From a checkpoint of a small encoder-decoder audio transcriber.
Data: trained on read English sentences (LibriTTS-R), 15625 training examples, 10.2 epochs.
Rows from block 2 of the text decoder, named by matrix and row number. Rows with one number belong to one attention dimension. Each number is 128 + 32 x the weight over the matrix's rms, rounded and kept within 0 to 255. All counts start at 0. Numbers have three digits each.
# v: attention query, key and value (stacked) (decoder.blocks.2.attn.qkv.weight, 960x320, the v third), inputs 0-106
# proj: attention output (decoder.blocks.2.attn.proj.weight, 320x320, transposed), outputs 0-106
v.69:134181137131088130133100154092083080111155164109141126142108138144128126142164141149066088106143183133168088150111151171168129060084117149115122132045155074140164124175154116105165113173186115119118162117125189128166164087110095170155130040156142140123174104123148156172139109182140140084101148138104088150126097097107138
v.70:141081137074183073101088175164118139147129130083142140196119117100117115155148102148111140112096095127103134104118113137139145144159094154111167156173139139150121161090166083105139161067139172130097139105124112148169160124118129116107117145135144081152104117127082155145062105116145156187111084141152138136102175143143105
v.71:114127156187128099123133114090108094154133157203102153121118095127113123057116131086193164128117097132145150161067132111130126091116114150123161067198111141149114143084151080130117132193096100135173147097158142129130112156130099123131131148156186109121128140113140124131102119150136109110104145143121098149159154121140122
v.72:138081131151136102120098187126123105130139152115148143172096181166103190133104149152166096179122134166163129158151175142132175100138167116108170140136137076109153156098147127103122131193128131131158098075152162126187160129102121082129179126101116149126191108140064155106125139121067123094144099119129109155128137188105177
v.73:083103148141179151164100131111147102133131168124151116130105143157170159139147136146138141127173130163090128162153146110171079091139161103144153121095139118115130106176143066127094127166135135130160136130152144134069146146108113120113122092099097094157127103164127169108159129131110139114114129123175126125180093152111167
v.74:116160160156100126082136109094105138136081108117159110149110165135152155186137097135151114130118134118116109166118091153162139147139113145114169155135124117111129142148137173113125137173093121133126170120112144149170093143084108173169115103141189114110088091129164196118104133138158155140127110150124091120104177174137148
v.75:113198156160122178134151093132125190118140166123156160141099107091140165125139131116119152138123165099153142132193183104083149140173170149080186111129144099132121103124101049139069113116101109130086065149148082130091104116068118175148134158149139119113090106150129166103095121106123127121136145105153116158140201159094112
v.76:172099087141095116109138120114148171163084125092119098080115104144156158143138140160161103066104165106174183119098121129101153119136168134135166129161157108109143125100095090140128149112159152122155167093136115145082175153111112094191088145197142108174124104136170166142147128126119116089149087060090077119134166124117092
v.77:131139151140085151166086140113114115115118091114130070133164106145115096140095165187134162128136147129085158113142113149175171078094137121139124163156125147145180116128106135128108114108122137143133126114138127136137115136178159142156105150137178116132123114129166128134103139124139104099145087095150101128102138140129128
v.78:092157144103105108097115177099104102167106140135096115119135143117154178128088138176063109146152129111095168169128150153104078130075109104102094134113128180100109136107102183105153142104128079130118158083109159086125175096116099087157150111087182152111130167164140107056105154125186128113172110138088144109161190099141154
v.79:128125112143118138123143111172065142133100162135111127134177186116181171136147115056153150122118138090127117186109166143130085136153144152172172139140137143153179126108170116164127143117127163156129097129161093099121165114114146122106129141094126164107162168150152203081149131168142139146144126161125169107176152137142138
v.80:152113137115114150118136125136178111155136152141177138119128113137127119134129122150135119145115096121156184109171104093129153107137107108123135135137095121101176129175159160171102177175105096188156102118076128151151099046180110087144147139085151154128151181085143106134099101130095124126168107138149182121184162104140085
v.81:146108081145165136171099163090157098128156107159131138072108071131174097102112128198152116130148168123125078150138130171143144163095119151158179107122082101122104128116095132165126167146153122130108143119144174147101163114105080115111130159141113189101089116135196133186197081110153166123154143092114087120111160121173145
v.82:105069138117088174133087071122135090103150086172119129092133115145099127156158121121135126111136166152141136133209153116125145123123113135104109098119141153186131168142163113149165148106098195097148163148109148161181175118131098197090115136140135190126097124140085125142154093132124137085163127076119174111118106163162122
v.83:085134120141110184099105145141138135131156153136142109152090158141096140115137189178099177147129137092107127166165090145137080078157113154122108173129147118154143111165140084165109113148129168138127107141139158197110135133128133115125130143107078103097117140099100066138102108111112101157112079135158076113149159114135115
v.84:171154123137140065124090101137115125114139170179156153163134139061111114119108178074125092137136129115122138127077095126129112151121133209129203150124144091073114130092120164118186142145094130150140153124086181100184105131076137134109161101156192148118156141094091138122112159136140089137109092170086054156189133115130136
v.85:119125154132156118113099145135093147120127114095141096174197155162175150146117121185155094113156112110101135095113170128096159097148111113097146087127120151139121181073122093084105119167138118076136122166161160113152085095152156112106122123172138116181131113154109156179097119152126141101176110172072126159181144102113130
v.86:125170134096153111144113164126145121122174077143110086145117118122075144087221116140130074137143106128152068103139121133125166109129117085146115110190145140136179134102132168094083108179075159130155139161123160102093090123100159099129125096130110166118115108133161175132123143135133107147099093158088118105145132118118121
v.87:149171154144164162161117104142110148121099123075129122094155176139111168074088147136125142164127147157154091205105114114155163103105121139154111159117123128099094120114120118149107099138135148137148081150139135089112191162141177157111075132150133142152175164157110152113136149092121105146121129138125151122115141142145151
v.88:109143102104143098126146113099121147137087061137085114127116133146145166089141093075107110118146102189153127121113093129168150119124120083118086086093108071135195144101117123127111089111157134135137073151115133084111112148114144136087105123124173114112146130164083116157154161106172143119136158046114137128128116159112114
v.89:156110125126116116086148122169151112174106128139109128110129102156164102082130171127129080146157122073159073152140090132132164093137118125113158146081125150132124123149118089116158138183102133117089155130111155143118122133104131116166064148118107109102151125105188099176108129129172180156141121123111109114102134112133157
v.90:155112125108097154165106124150110119148152102161078122161144143109096151091142129131079120109122134154109152104138127172162088139131168125136154165139116189104132107098112115151129089110119129136115146128138150085107172140069137194114146100092183160104119108119125150151145146100124090129139118112117133140098138127089184
v.91:113180133072160133163166155153096173113157113106119184095134084152154088128098117141109156157121122128119166143121138110136138098107088136088118163088107112165087120121086144075108110141136147076093103168098141138148150153190111122165153144136140142084157114105147130148152141096146137149191165120130146079146093112131085
v.92:079158111141120115117094108085105130111109185166123073158093172124164087171189137137125142125102123137121089092109134169137133129136142117190129060152140187136172094154084154126174163094115115125148120179081121094075091121121141125136138133129062160177090079150202102166120106157134137115104085119107084180139084114174117
v.93:119132159133152176083103122167147102129176052096136141073114105181082109137121112116109111094130097119058177142181149114104112129084124108153133101160101117097109100097124115119095147124180172135103161089188120155130179062133136153096155133136150162108078093166181111069098097137156149077097135119135140113131071103103098
v.94:139129155083145141084103144100138202143098141147110164145128165098132147174085102136139146132143090181116126094156137124157144146146100176134081091121171157099135126089114145161121136124138094105123177134102168144096125148131159199115113126148145126153087144141131135129138143146113140087145133107116195175171079130153138
v.95:124111178150155112105158139131095082128133135118133120123106100108095118140178103121110156167082102128096139123121155108079147139128152148120111128117121091153169129145126131140100150115120118139143108085117141170128131115154157162105108155107141127112121160150098109102135117147164141156136150103140137157126085115152159
v.96:106068156126144121104157133105094108105113123175115107168114121170147092150064154061109168164161140111154116129107145138091127122131135145129117094196153160191155133073148109117062075170110121185110136115147135153162098089142099045132112107125155083101094098113095103116105131090165109101159140095092142143162172134111145
v.97:129123085102141068152151116141169158177083033115182164170120105134133114148109129095101104080083152127132175145087134109137120139119103186113147084122086103161110141138125135169110142156164138139092155186102070134164160080156155161112160176139176160094138119176139077121127131131195145165139093113123100110110104089183063
v.98:143116118089084159205152119158113115137127138102139090109155059074170119092163134174200121121130123132086139156217088101089142115166137111171112146113067126028116160046077141107152101160137136143190093178124148128120140084086139120160131044177098133114141187121144153074125115093136180130095136178136086215139086199138152
v.99:185056128101116145130107154161113168151079098131129128100137136116158118110142192091166116136087191131105183097145108137113159121125193125091140114149138103097137142122130068175119136144146103115072117177142148102152143158136071128074145083122109076187096105133140118089081151152173106102124172158089111096117166208134174
v.100:137129124091086151128194110116132132126174101097147166182176147113101152093079140170098103076129054102140168137157131126119174232112131124124112095060129133088103070085134126099080130149134119083088158117100165117121171120156109116153073163188186106124199163107129137176130177145124106173092202084107154079175176106161070
v.101:126197121164088181118109143080126171154086093138040109150127230162044218086115090146104103058080143134126107125102105173108118152191173103092137163115189076089104166075053075119111164147115124107120113096150163165117178100098104115190176104184113163123098122130095156086146090189152138111039104129148191130058098113104144
v.102:166167029182141153125182172118132171075138180135166123177161179105121131074108095124107147134093151112143159120157130124125170167104183148138151169128125152109107160110133121081103155148143151098080103122114087169130060117154175126171116103108103089153120138127136129093080098091103092133143117141155116127087156067107097
v.103:161165136124085152080129097112114151170065099110113135107140119130120093104133139074111097162118117167110159124155136167077132152111163111125150118136152160144124144144119162162130156168070152141164084103117085153099134095144098089091166118109157118130149118118171140112148143147107115135097192123122127079100122115152059
v.104:134124140129129073193091116150143155095104123102146083115076183151125140131083178113152169081177146147148168124080160143128165111070103135049119076100155138148116111069131100077110088146165179126098178171089147112104073092117167116111099083101156076095183205137193127104108093153118082110145112132116148038185123125199170
v.105:105138095156114112138115181101121091098149137202103124109130159144169091160094089108135125202095122119152077081186146145099106117136137160142080158100132116160147169141124107138130162168188057163141150157147102148106111127118158162147134098132105042113157092142025158114141123085076165166056168184138116149113119137148119
v.106:106112105096211178159087149093136169173120082079127125071116128193153128108101157071159104155138128098124131145129160089114148111121085053152110136061103125138167100113147095083100087139154125096091147116102107180098181072122120127110158119145160133106186119109113110199082136095148124194135135082091190154137129141139183
v.107:137127094094134089085122180135230094158121120186127151115117131119156132173182154147131081165131089110091081107126150158108086112149081164134169132096098146133114109155182135122116135115070092103115143087070113091127079092153152089113117184126116113138099088124134120133146206171189217107134105077104119125117147080076121
v.108:134092095195146151139210153118094140096173136113068098163087079104112084147139177153116131111114096098105137141070140156097097145084091092149078102181165153150093164146135149043121098111136202124153149120144161146107197135070108162160137177081180074139073130120132158125174143168071164146081049113108164176138115105130129
v.109:107117144050158069208148090121096197123082103113125174154130097112154096131151140196110100112140090075138169137125130146127099092155093101097144128104168146111121150215129163137099067106114111112132143149102121153094190126190118134138136064167159136151120114171133212101083128101144080156056151134204115094042163137149101
v.110:122067124110126207142130112170147109139181096119139183180124165150130237180088173142145151096068126127140168156111126122158107109107159120133140074155194109092149142117142093113143166168102084140101124115123082175139144147126093109185153120116192095175089114150121120165160123193164117156137162101137135143075149125134133
v.111:148143133117148131097127145106118150123075104102136142087145121081130155096075116200162119114171116153085154198077078134122092150122117090157129080133137105123131127147114115181093168111102158158069031104139129105135127196152136162162104082159147101203150215146078116143112054142131172177157130164141202145118102130111073
v.112:152106120127134144093184094152147150092119094115155094161116193106107127132105054125162174079113151097121124191104146091076061106172113177149162120099125136117132123115124168148117102123114153163115110157117143221142135103119149188139118110048172111139117095055096173115118109106078120096087099155179092117168154194146138
v.113:103140109056176145122124149082179155132127124085084118141082084163112110126158175146118141128103111169167136123159156173157156130170151093110090103122117185124125136130139107102087172152080125121154190048139110171162193157121142180098125122168184108163109110139100146115147165126182100118174133111126132102126120149065181
v.114:146130133095127165156080109196116123114136223104054133132163127107091122136150141080126193120187147141120077160151124116113150118126117181071170153118156160093117170129148116121183108101090155147107181130170191096090118127159111191154093077154154192065120119132194136178102098145137131158026092125132108164168064138118191
v.115:134091098117114178138088129140119132172132132140171115156126112053096081136141168127159166105169114158135130147157096177168117128139106083174114090156098123150117144130164129178079104110107165097088126115163085125127126110102185151117166184184106123145146089163158117130144170130205090135169154127147155094136169099115129
v.116:135133137107079131114105118107128128139146119123081083138179086154085205137131095119200152133153117194107142123144151105172120133118073196095130167162068155116113178111122158143143129078132128085107145153163160094124166120158113175119116107144057136114196081139134116125101139106176148105121147089158154175121128129098161
v.117:107108136079146155107114127127125138146138138099125128109152169154115155119173107137171100117121169141148147093131095136139129159115110183167139107149165091150151085140139097195113127136136142147072110105117179090114094096129135144134133105164105108149190104112133100151129095110121101162111134089113143108161157134165132
v.118:201129151102078187116124136114059048198071191169078136132142142160159136085201102127160103103076097149140097115152125137129099174158123174127127190124047085163130120141131057169131100163162129172139083142114171119098100194166140134161146149174103118178107134105134112149110111140119057199073185101088117141066167142091124
v.119:077097135129153159119165101137103152149094123107136098074119162166151126112124117093124129105130122094177112116165073083108102080148109122134075133140189163084075074236119129103111151070152100135148123118146118120157163119106156164112135101139132113093137175113139083142176187104135144084096127114114113082135122118061047
v.120:197095159093112144137077066100092071097056123126148067140162116116117080115106105142126120198155136161109077101152089110119114157124159137170153112187060142100179154071106095080122248124110141170106175193067165151132164139123127148128152127083155086160128097124172157133189095140105164086163172093125156162068166142122137
v.121:109091124142140127068151128165111124131093093075137099138093121167103188132080088121147127108137113113118096160113046074095199140060194150152048152181109173161146148087068123170106144153187113151160114112113124138198155134143172157153111085126158179082157125153101162092195083137144087121082110151166140141175147137188122
v.122:167126092164141078150079189104084187151147157164200127087132115189144089190104122152042138113098202122105139079114126129128093118169080109100150067143158132141118121156168102169138086096120208113118122122100109142153077147149138094164194173119093190159153182079158133111192113116127104096171103119114163166131128139172161
v.123:150167114121038173121125096120158077133144188164125078132123181168120136136151102129091162095137118113150105114159124157175124138166140116166112081159137155162149117151121074114109107206147149223138124112131170093176123133073150154117145112099106090114110137159128125131101108160100105103090137084103092141110134110090150
v.124:103144133178124103132145108081126077081101196177096077127141124098125140158163147182159086111096095155100157136059113099170114148158176157121112118129180117093146155099107158137128077095056123203137100147103131085134142083079136181111151165163087164178116082113148140179143099109165163134106154128133172207158093136064105
v.125:149119099154133154169085151093093073116185063111153085093134167112101115108136139091163146124098097189173102155116180094127143132123143103151145130167163130140139202095128091138089153147140167159132164145121201154112123122130129169113118100153116116101168132104130206138119113075128124141108090117101128161110176180116156
v.126:110086173160087140137201195151078104096048130087168136150083088128191128121096132110147151114077119081149133139095131123122117120119088172141164067155153041132096104134160124064152115100159140141119135128139176086115127115167135070144121134222165118144153101127174125163157129123095114101112100122136148189094175081160084
v.127:181110176116117127129131100111099103138091150087100112057108075119139184159100125127155164116134106145131139141165109115151057072103154099155126201109120096182139131147094111105111147135107170152120115121151123123162137139177061189124133148089110085136122134133106091149091111159047170122141113076105095155150166123142078
v.128:199151124121138108085160130121161093158114131157173068140074164107091195100095103146120135157177144107121142177094118172158138091141081093146116161084157169154176146187136128130110168153103152112089142082116144201123123162129159098067084136133120137184186089145081156168103124093176147073120141158099123119116085059138157
v.129:120140196095121117119144063152136202113100137079175169102115143153153097096171126166131097115133039157121172097126172108085135125113135123153193131139143062165090086172105109116141121108139045118135083094108141151160087151122179118118150127153117121122107090179134134100137115141101129108160141128161096096203151141151095
v.130:125115117107140088128134133127128154143147117091109123140179174143119166135111099097159164132098101083133154150083160171155158124118188126056142080091143175140096169157146186211146085093136167160119153103098138158154092136145101176140148058113233137112132137148064150134173104134126158122132126085096160118122156139143143
proj.69:135149076136173184131171116138162157088100080097096119096102177110088132163193157103145120096121098121124133097112071117132158119170121146122165109120113173165119103092143161145148146127123166125075140140115110083201122158133149123108116162136106122142117119121075058112101095128181151197152117149125101127112115167147141
proj.70:128120162170104147149137174124114155105163184139110154135128120115097151131131086084124104126131116100108134117157143123172119141158160080118133135140071105102144140096076092124150118125160112110153107170136113150087189105161113128085145127152144161097172108116123140153177154106125139100147163121070158126113149135108079
proj.71:121091132111108104144091115155111094140130166130164105116090140128176089152126152146124094094124161146119109123157101158141085103051096099065136172141111159094170118136114121111123159097123115145145093128066072122108128103177112116169139131099074155149118088145109124120158084080116153120123097098181136107108111205158076
proj.72:101203144102167148167155098136141170096048096107087102115118129100100125153155165161131116133085110130126056115120048083090079082155091154040096124111137176120150090173143194133100150132148121138101169146111112157126187110100125152154156096144107151156095152103134156134115143123177082134133138187120111132167142135135155
proj.73:120066121136097127106138099113118153082106140117171136119144135088094124106062102100185060160098131150163093100074100132091169147101168087142089120100152107136132060148145155126124154138120170171081103118122139152130136111121148098158078145141094157157103185126153084103077172128202117138099121135173148140101142144119100
proj.74:141132158128164155095088120110132102161151165147104092128107133138140195124114163127121188155134138081133128122142150092146109128130143135094094104114129129119122096091151129184114157105097143160163082125154112135099120111137117066120175144168058167123152137144122084166121113144078161113084152145112174136119089127128119
proj.75:151142081083125085137157133102168149092117101138090038136153115124091117142121192124134090109145110105133131099095131161084104094073127115147107056134119169090099162148119182106166110106178164146171167098140173160148112122115111119093142132149151129066110143056160137158090122105121114133106110113071139130108112091158080
proj.76:091131139095121163108115147120096066118133106148143092131121132110144063118088159150128172164119077170162176108107157096189070096169173132135126139114147120099138125175154150126091114119143097132178123134127143099125124110132179144138149114126128152141108091116144109112096108116101137145081172130143121176162091141090125
proj.77:110144070091163098127087171147135121166142165089119108113121177107126112149113121140124082110109145153165109104162157139140113178109115199125128114120114098103103112090144144107089136139154100137134114133134071100146154132134134076081114156140131090125113155090071145093115056128096156133129154188150171087135056109159117
proj.78:147118073106126118103170170167158082119158118095102146090112095120153091159164114061136185096130095126136098120135149076122166113145116121163096106106123171106159110096094139109108108130120117170142117120165135072130105150132141163071134094125101140096137128125145165203129143128097180102125173177211148088110115163078102
proj.79:150153101076111135096082183097174094118141087091106175108095071122119127118096158138115085111136156121160126069191104119073098116127153148063104170090104130076083115159130160105146113147123066139127189115136112143131126096138099108107116133173104101075117163132134077145094103126108133137117145182093069163090126097153108
proj.80:095197134064091089176092153105174156092104096127123105102124126093123094120106125116108170164143118130154127151174082124126145148076096132081155170145170139124191145128144154088100122096165137115078115110141070129069108146155141094119087123170109115080098141155134152106110143131146135127111125083130160145154154101174152
proj.81:156117162104106167062086117146125137134118151116155116138152153175114109174131126141159151108157169186145164110138145100176133127133177105076099129083139160112157136069100176154143102147135104168146120149088110093091123172105109128180191106141103095163144145153111121144109095103125160167127086132100180148048128155125136
proj.82:128171107130080111133151154147134138165097147104154137109166160180166169148149124167149187144151105120096099167093115125125130141100147125130159133141104147085104086145112106169049132119105100116081080122115087056139142118070181110106115136082149150163184179079170145084093085130181139181127125111141197142132160079098151
proj.83:141134134102140152160135106124112113125140098083117154142109143112142103108107146150141131077191107156184129135106124120160144167111120135116123122101155083129126163146171155149154100108102153147108156122131082108154116125102148129144071143146184109102133172131149098076088159128148063126127160175141133062169132166105098
proj.84:101123099136146147126194164102130110112089086115128113079176104114136153127163144109134114121136111116139072144117148169137155136130138097104085133149140129138065147136171160146132150099113058144184141143182148121101158146126111141102102130175061156099143096163108108140133068203108132149101118163107103115079082185101066
proj.85:134161113108175141129121148103176163149080188132102080105099149118138127140110151093129115166108117145090074139130096148168150107094154119139162110160148115060069090141150088124120190166141098137142150134062119170112129153064128178119126116103085121158142077178129154125150107120135148146102125102178139138142087145081097
proj.86:126158123154118140110109112134147188161134173125132160095141169105145142159060144144123154088052199151123168137140115139098120161113198162113124149109144103152064135140151197169114185140142081081130167080157085170189139123154110152080131158157164074104126163165101119132150066085134181127118170085169116125147132147162088
proj.87:148108169093123127084155087177135152123178155180088136146090095121132171097089142138120110093115134127111173083122115180107079171136117131118172127112083161134122124118167167118132123191160178161117077136107093146122087080144101079112151107134088161124076169143148130160126102182146095152097094149103095123146046144162093
proj.88:109108115185144099115116151167114156141134121105140166136104114095099129120128135147167108104165187093097080139140116165107135117103093087089160190118132161137117130118152126166088158155101093160137181114160144155111098082152169155148051128091114139115127156130158128116136130111087093134104130133127147128136118099105146
proj.89:131122108119108151108026131057179168135116152147126129146175176129119127213131093159156155126133118186143148119099113136128152156128169110145078144140124096157149173093131172133117162144095125162138103143085142087124144134133163115145141123154130169082172092184107125171141100141099123156169183150102139128125115138113091
proj.90:123107109112101159120174093182104145158143168109194108115111109144111153139096157147151159126102132120123120114128191143092132167111084154136168082076160085087113104150142169113102166132086084145167101130151168115174106126167130041136127156138102128093166130103087143087085110137174192102098141184091176145131138101120114
proj.91:090122167173062073106158123141148095172173126105093063169121145097101111125166138114131124126090105109141130100101138137102160125107117085111139112161168173143124122127125075180115199147081093136130086062190108181093098146067109102137094124114115106110107162179110070089135138161142055173130123094091156085162065103103147
proj.92:136115104142075168117105109150147127129140102115130150113139063129162060146147075124132149154144124151178181131167164133189120101138154214127124169091123097162123117136137118127128086163131093108150142069161102067162143141110095162138124097126106113134149161141107147133113105101127123157129119103093145120067122130073118
proj.93:150109110083149069166135134126154095105102133137135115126118163141139156146119164189134199102126155180133067135137107112114164128124140086099129152157152132100152168131168148127124144104110110143180096144076120105157067097105152109111096071076166110196171173097098140087148098175148181145155092149138134103121152081137187
proj.94:111095121110118157108110154043131103076046138132133148081151167154139102136179136141123203165166124097116110124134106123067120125122139151148148130135170129159107114136088161078088185133072173139106084072124095080104163170125149091115198128124139069113105150121088162115195101124151171123116153125175078087108179175181111
proj.95:109153091110108133176126103211150112160142115133099069117136137179159150090158124130138082081153133153134105144129123108172122167163107104107133122112084198138116118126116134141174119171152146145146110160139130148152150149111166104137166119118096152168113141091118141092163125112127098121125138133082114123105141089149164
proj.96:148118106168118124120089149096161234099127194109195194093191113131104134108158146189103140101137191149110143148158135100155119064136104121164140126095139086124145111147103100077137142196120139096115086098080146072119172116115152152143143145193193163131135186170085122099135122211125124150138151112094117157138116138146168
proj.97:131117140181113161102115108168131147145160199117064080092151116176160122119094155076164158080148131105135063141174178170138105160143173131187118148119146160091185151075098112142167093148032100073136104090176156193094159156092124148144133123073072037120113208161151171147111192187107132095113157157133151124142112077151093
proj.98:172169129139136111152086124154105163120144087141127132134052093101114134088154142066123115109147110063087138161064164149129116057091153138099102128119175090147118169129179143094059160085181145088112120132092112110097103157199135166103116176211165100158110125157116061175105141094143134138066138064132158060145233144089140
proj.99:092107062118121132130146159116079140090117138133163125166126105137168118174176085170082109136131086113143104141095160118121110118073069121146083128124155195129101075154218132190184172159155129096192158056184122139073140116175160126133160152206103100088204147121139114137129061057111174122111132070188170154090124136157121
proj.100:091117105156168122137103104099111141108099146141121094060087121144138094153117182100118144174111180125112081130128145161108132067124124137117174096175108140165093115104096097172150145124119137169129143075141094146118117136049081113158113024102133139055164118143148175090101141130202112110148121154156118104192083161142126
proj.101:143070141114125132171120146108151126126174142111181137070124118156162077119135113131132097171102110126111157146114140200181174110170105138126104121168103111089110100143141209178120062072132071134104115138118142145163069148145087106113074096095174079129180154103132143153097205101165119129115149140134134131104151131139185
proj.102:116129212150117102153073131221140122156131179169088156114051107147151174103141098124130084125080116175080120183118171095077095160119131142097096068138145133091193117093083098085138096074053090168098136115091138138176138130144111120110150138114145095137092166155102098156099137087184142160079101082137142114184155189127125
proj.103:103137174168142159125136126093156051126121186111147131176164114110139113118161108159149108150093104097088101120088128117155131105114080140157127102130157140122118065144147062121112041069182125136108157113165121141124074175059182118141086081073114125092092102200124144133125129104169119131093103105125124094122128116145177
proj.104:096135090085107144117082162066105085144144141160158187090076124083054193140182058094112096148125147159116057131115151105150107124119092107142118160115109127125108148118157141156172155137072138166161104083192146109178111109169198204165182167152059157208126104123150094114099131147081180117176133149176102168124128115142105
proj.105:127181122139111179106127109208197145151165128065130118160160115090104194074154167154162131111109127134137147170118126127158186209125085154081237144161129098117110102159102107139156132086151184115109144140076105121154143118144118130131108139121178147155060139160117142107148107131135144180188132078157169147129109164115164
proj.106:158113086102071071182128157155130079107146142122084080151135113039093143133106174122111129082171145155100094118139107086146125109164130156137180078136123138192087132170147074129145159132155111149141119109111153113135086155141075159109133105122110089209134126132172092107151076168131099145150134122166125119139140098154125
proj.107:134159171111117137122070140131102099097118119066153111109167186128068159104098129163137094141089106125145107148117060118153136154093163096100119177090130100149135153139069123156081100163140138137126080165161084159102123073104156157108146169143120136145107174094166084147128109072037136166099138123113121138070129118175134
proj.108:147154166097125135145091123118106139086071146100146190113103160111136097160153135110146124142113088175130162113174118097123168181191154136089154181073127105075195096128103137179115111137094118111099119165149102112166135117139190145126117096228123127169180143092147098108110205093161042133142187090173086110157161133146127
proj.109:172083112110138163142158159089109085127148193114121134129063138115117145141094109065154090099112132170088139109153155121159117132139119182105063140115105132138144195082130120180189182113116128113144110162198118158138132069125121130119138173152139046140098139146114137153139145149144172116137105101038103066176109062153101
proj.110:137153123090124125133102115095137141103121188111116099075117145096143116154108157159114127140137150135095096084118187097177183151082123097134123169134108139160137155101154113187147135073196126129166100096166091109099169153114119155119087099133119110094112152101148104095123151095103148149157117188128138121134139099176159
proj.111:077117110149105146131113180108123104175190124135127142115186143064116090121149147060094144157089229117111117053109145128112139115136180158133101196068085154142140074085139214101162107128155139088182197064126120078158120074113096080163149142111155066066159079104192109067144132119120103144132138125141146095088125098141093
proj.112:186129109139096108175169138077151131121124184109082200111156141115082125124117133164080134115168096138127109128142103165165064138129156098130133193123103143142141130137122081147154143121158123139166117124153133075121126161102169100126156072157158144128152157163085100110174144159196159127137152090085165159140101096165069
proj.113:174112106117139096164141103094104177128141103129123083159099171117094166123105154079099071147170113104137123145164128113174148153050087156133076106125129097113154157152104152091139116143067100082091052180158152153119135107134144138149133137159090168095154122105157153103129107128058108093149149107107091125163155101140107
proj.114:137135147165092116131209058136222102159099108191116166136081111147128111122137088142108097133109136153145118134142164141074127093105114126150142190188158084166162111112221162100110108059160099109131119209167089122118084156096163059122137083119209156117171158142140131140075122173083146151180159079071145139106167094119152
proj.115:165119089141147125084195144116174095082144075157121114066139104128121193121180093143099107127100102078149110103085138119162134127138088162118103112067174107143160155093109093136114096149115111152114149094177163130160146128065061110154113078071143118090153112158106127134164096162093124117128144139162153117128145113116168
proj.116:128077134196130083130168136115179119134158082137152141137134166058136057083142126111157067114089156111124131136092107140060182061106195101106163106128178134127104098117129094142148105156100078166089088164107093107158108133159139084127117097111160117146107083180105179119081102154144060095120135200110117154150107134158111
proj.117:149149108131068082075184082098141119114128118180073071106178114113177095159109142074111172144140099140098123140209102155078155130113145089056118187096119117147119123158088095156099126115125088143125103119121057025180151104092118088117108107128159178144105154217171181124127120158120137126106140109144154188073177131171130
proj.118:146137132108128110099096129127118131132142143141100170157090083175085146170193096136172132100202118131109091165170107143072181081068097071131159028116134168074115063089107180107111100150146146134125173117110076151155098099090118152180053095084125161115137149177090170115146147102124086103165108149155169122163166129150190
proj.119:148112131106112130114089160143160058105130087105108145111101159153130128120131192143186170155092091124114146110066163130099129130108144149140111124178150073157103134141142084215138131136108167077093089169145120076157152158171114135167078110149103161147142106099143171107139145100087153170108112194146111081072148162135137
proj.120:105162099095151115154185179169155134142128128086136134175159114088122138096109126114140136114157131139149156171099097130146146066109132145070118149151145157136095122198143123101099077109143135140170082073130116110099156129153139154077123115187114171121164179137095094064121149124148111190164126184128099178157133074126140
proj.121:148171114095176113139116059150163088078158189124113150157154178173142124163124137130117122154110174223103130115137136148112114108097144139161102101109155065173087182174088157088089119151095124135142136174148092102129097072155111132100086105089104126105123086090140100129130168126101108096115120134120124157156106086083135
proj.122:142102158111127166127170135113160134083125082132085193158138131090130127121103116114153115119080057167105188190149123094159176145097113115119107133122140118105175131132097090092133118152147111162196170093107110135103135102071157105127143101084186129137147092156133137202051089074112080108168178097140144098160119139122100
proj.123:104113153105180114105093107087118148084130093147116127125155056153154151146167145171137138143125103148186127121196124111085088072158126034110201144091095107087094157166151159095133185095121139128143135115085078134089144094148142088148135163172184149128179157095115162140141197095103140151145147141170107184108103161122122
proj.124:120150132072068152105078106143152147059110129138092075125103125089180103125114144137086180142101108077166134140147108157079154068105151094079141147114063070133071089157134108096114140118146155085142140155133107128108125175108162123125150068116107090152188118122131099109136152118134100106170095153156084075076139125165084
proj.125:113153160070104126092144142174171096133111159176159098096126105123139142107117098182123123132203161111112137107108037132104122076126130112124097132064101130134102153184116186116144110168119104138102172147121064139165144163116107189108158111154086118120135132158083044158057143190175124141134075121131125120137141110176082
proj.126:154171084167096131078093115113109205152085124133076191071081120116086105181088140161101103101194152190069166112126106161116171177140127178121144160108140122109077183062136185162116134109104154088084068065106108168141152060110100139110139133145140075076131152092160106084179103101141118160145096117083093030133193088113151
proj.127:108163139104074161127122079124120134131186096174137163104148165117085102126117193121151134122110076135122113191136139164142111150175145156129070126109083106129112139123141159078134145128153118099132175173156108133098111220102103098124122129123157178096180089105155081097141167152124071121133139099171123105158102145131161
proj.128:098119118153127180168134082133128193125193139142119136123141106153090140137144136163168105167123135158149082130173132121125115158145145112084135135106126081115107171130073136130152081159144122120169107183075163103138106082113080105138132140095147123104111169171173074078130148152102148149127138137139155147142168149174135
proj.129:091119139111167140085095148113154122115136114173104106162134102101071104107105112105102155123156163098147125083141080154196170103137075139127105125150166150111111119142196183159118141149061174132120167112127130140105161076147085162111116124081166158107151108084104157067154159146177104151081127160155140120133141094142162
proj.130:159055127165118123133138180181091125150117137128115145150139132126126052095111186112053088092104112142140087137104128078109088166152076083142145140137111163152100116094136097119111144096154159146112132089126150101162168088130136061102121141142108125137127148109171137123103131105135179185040161161117199159126121186124096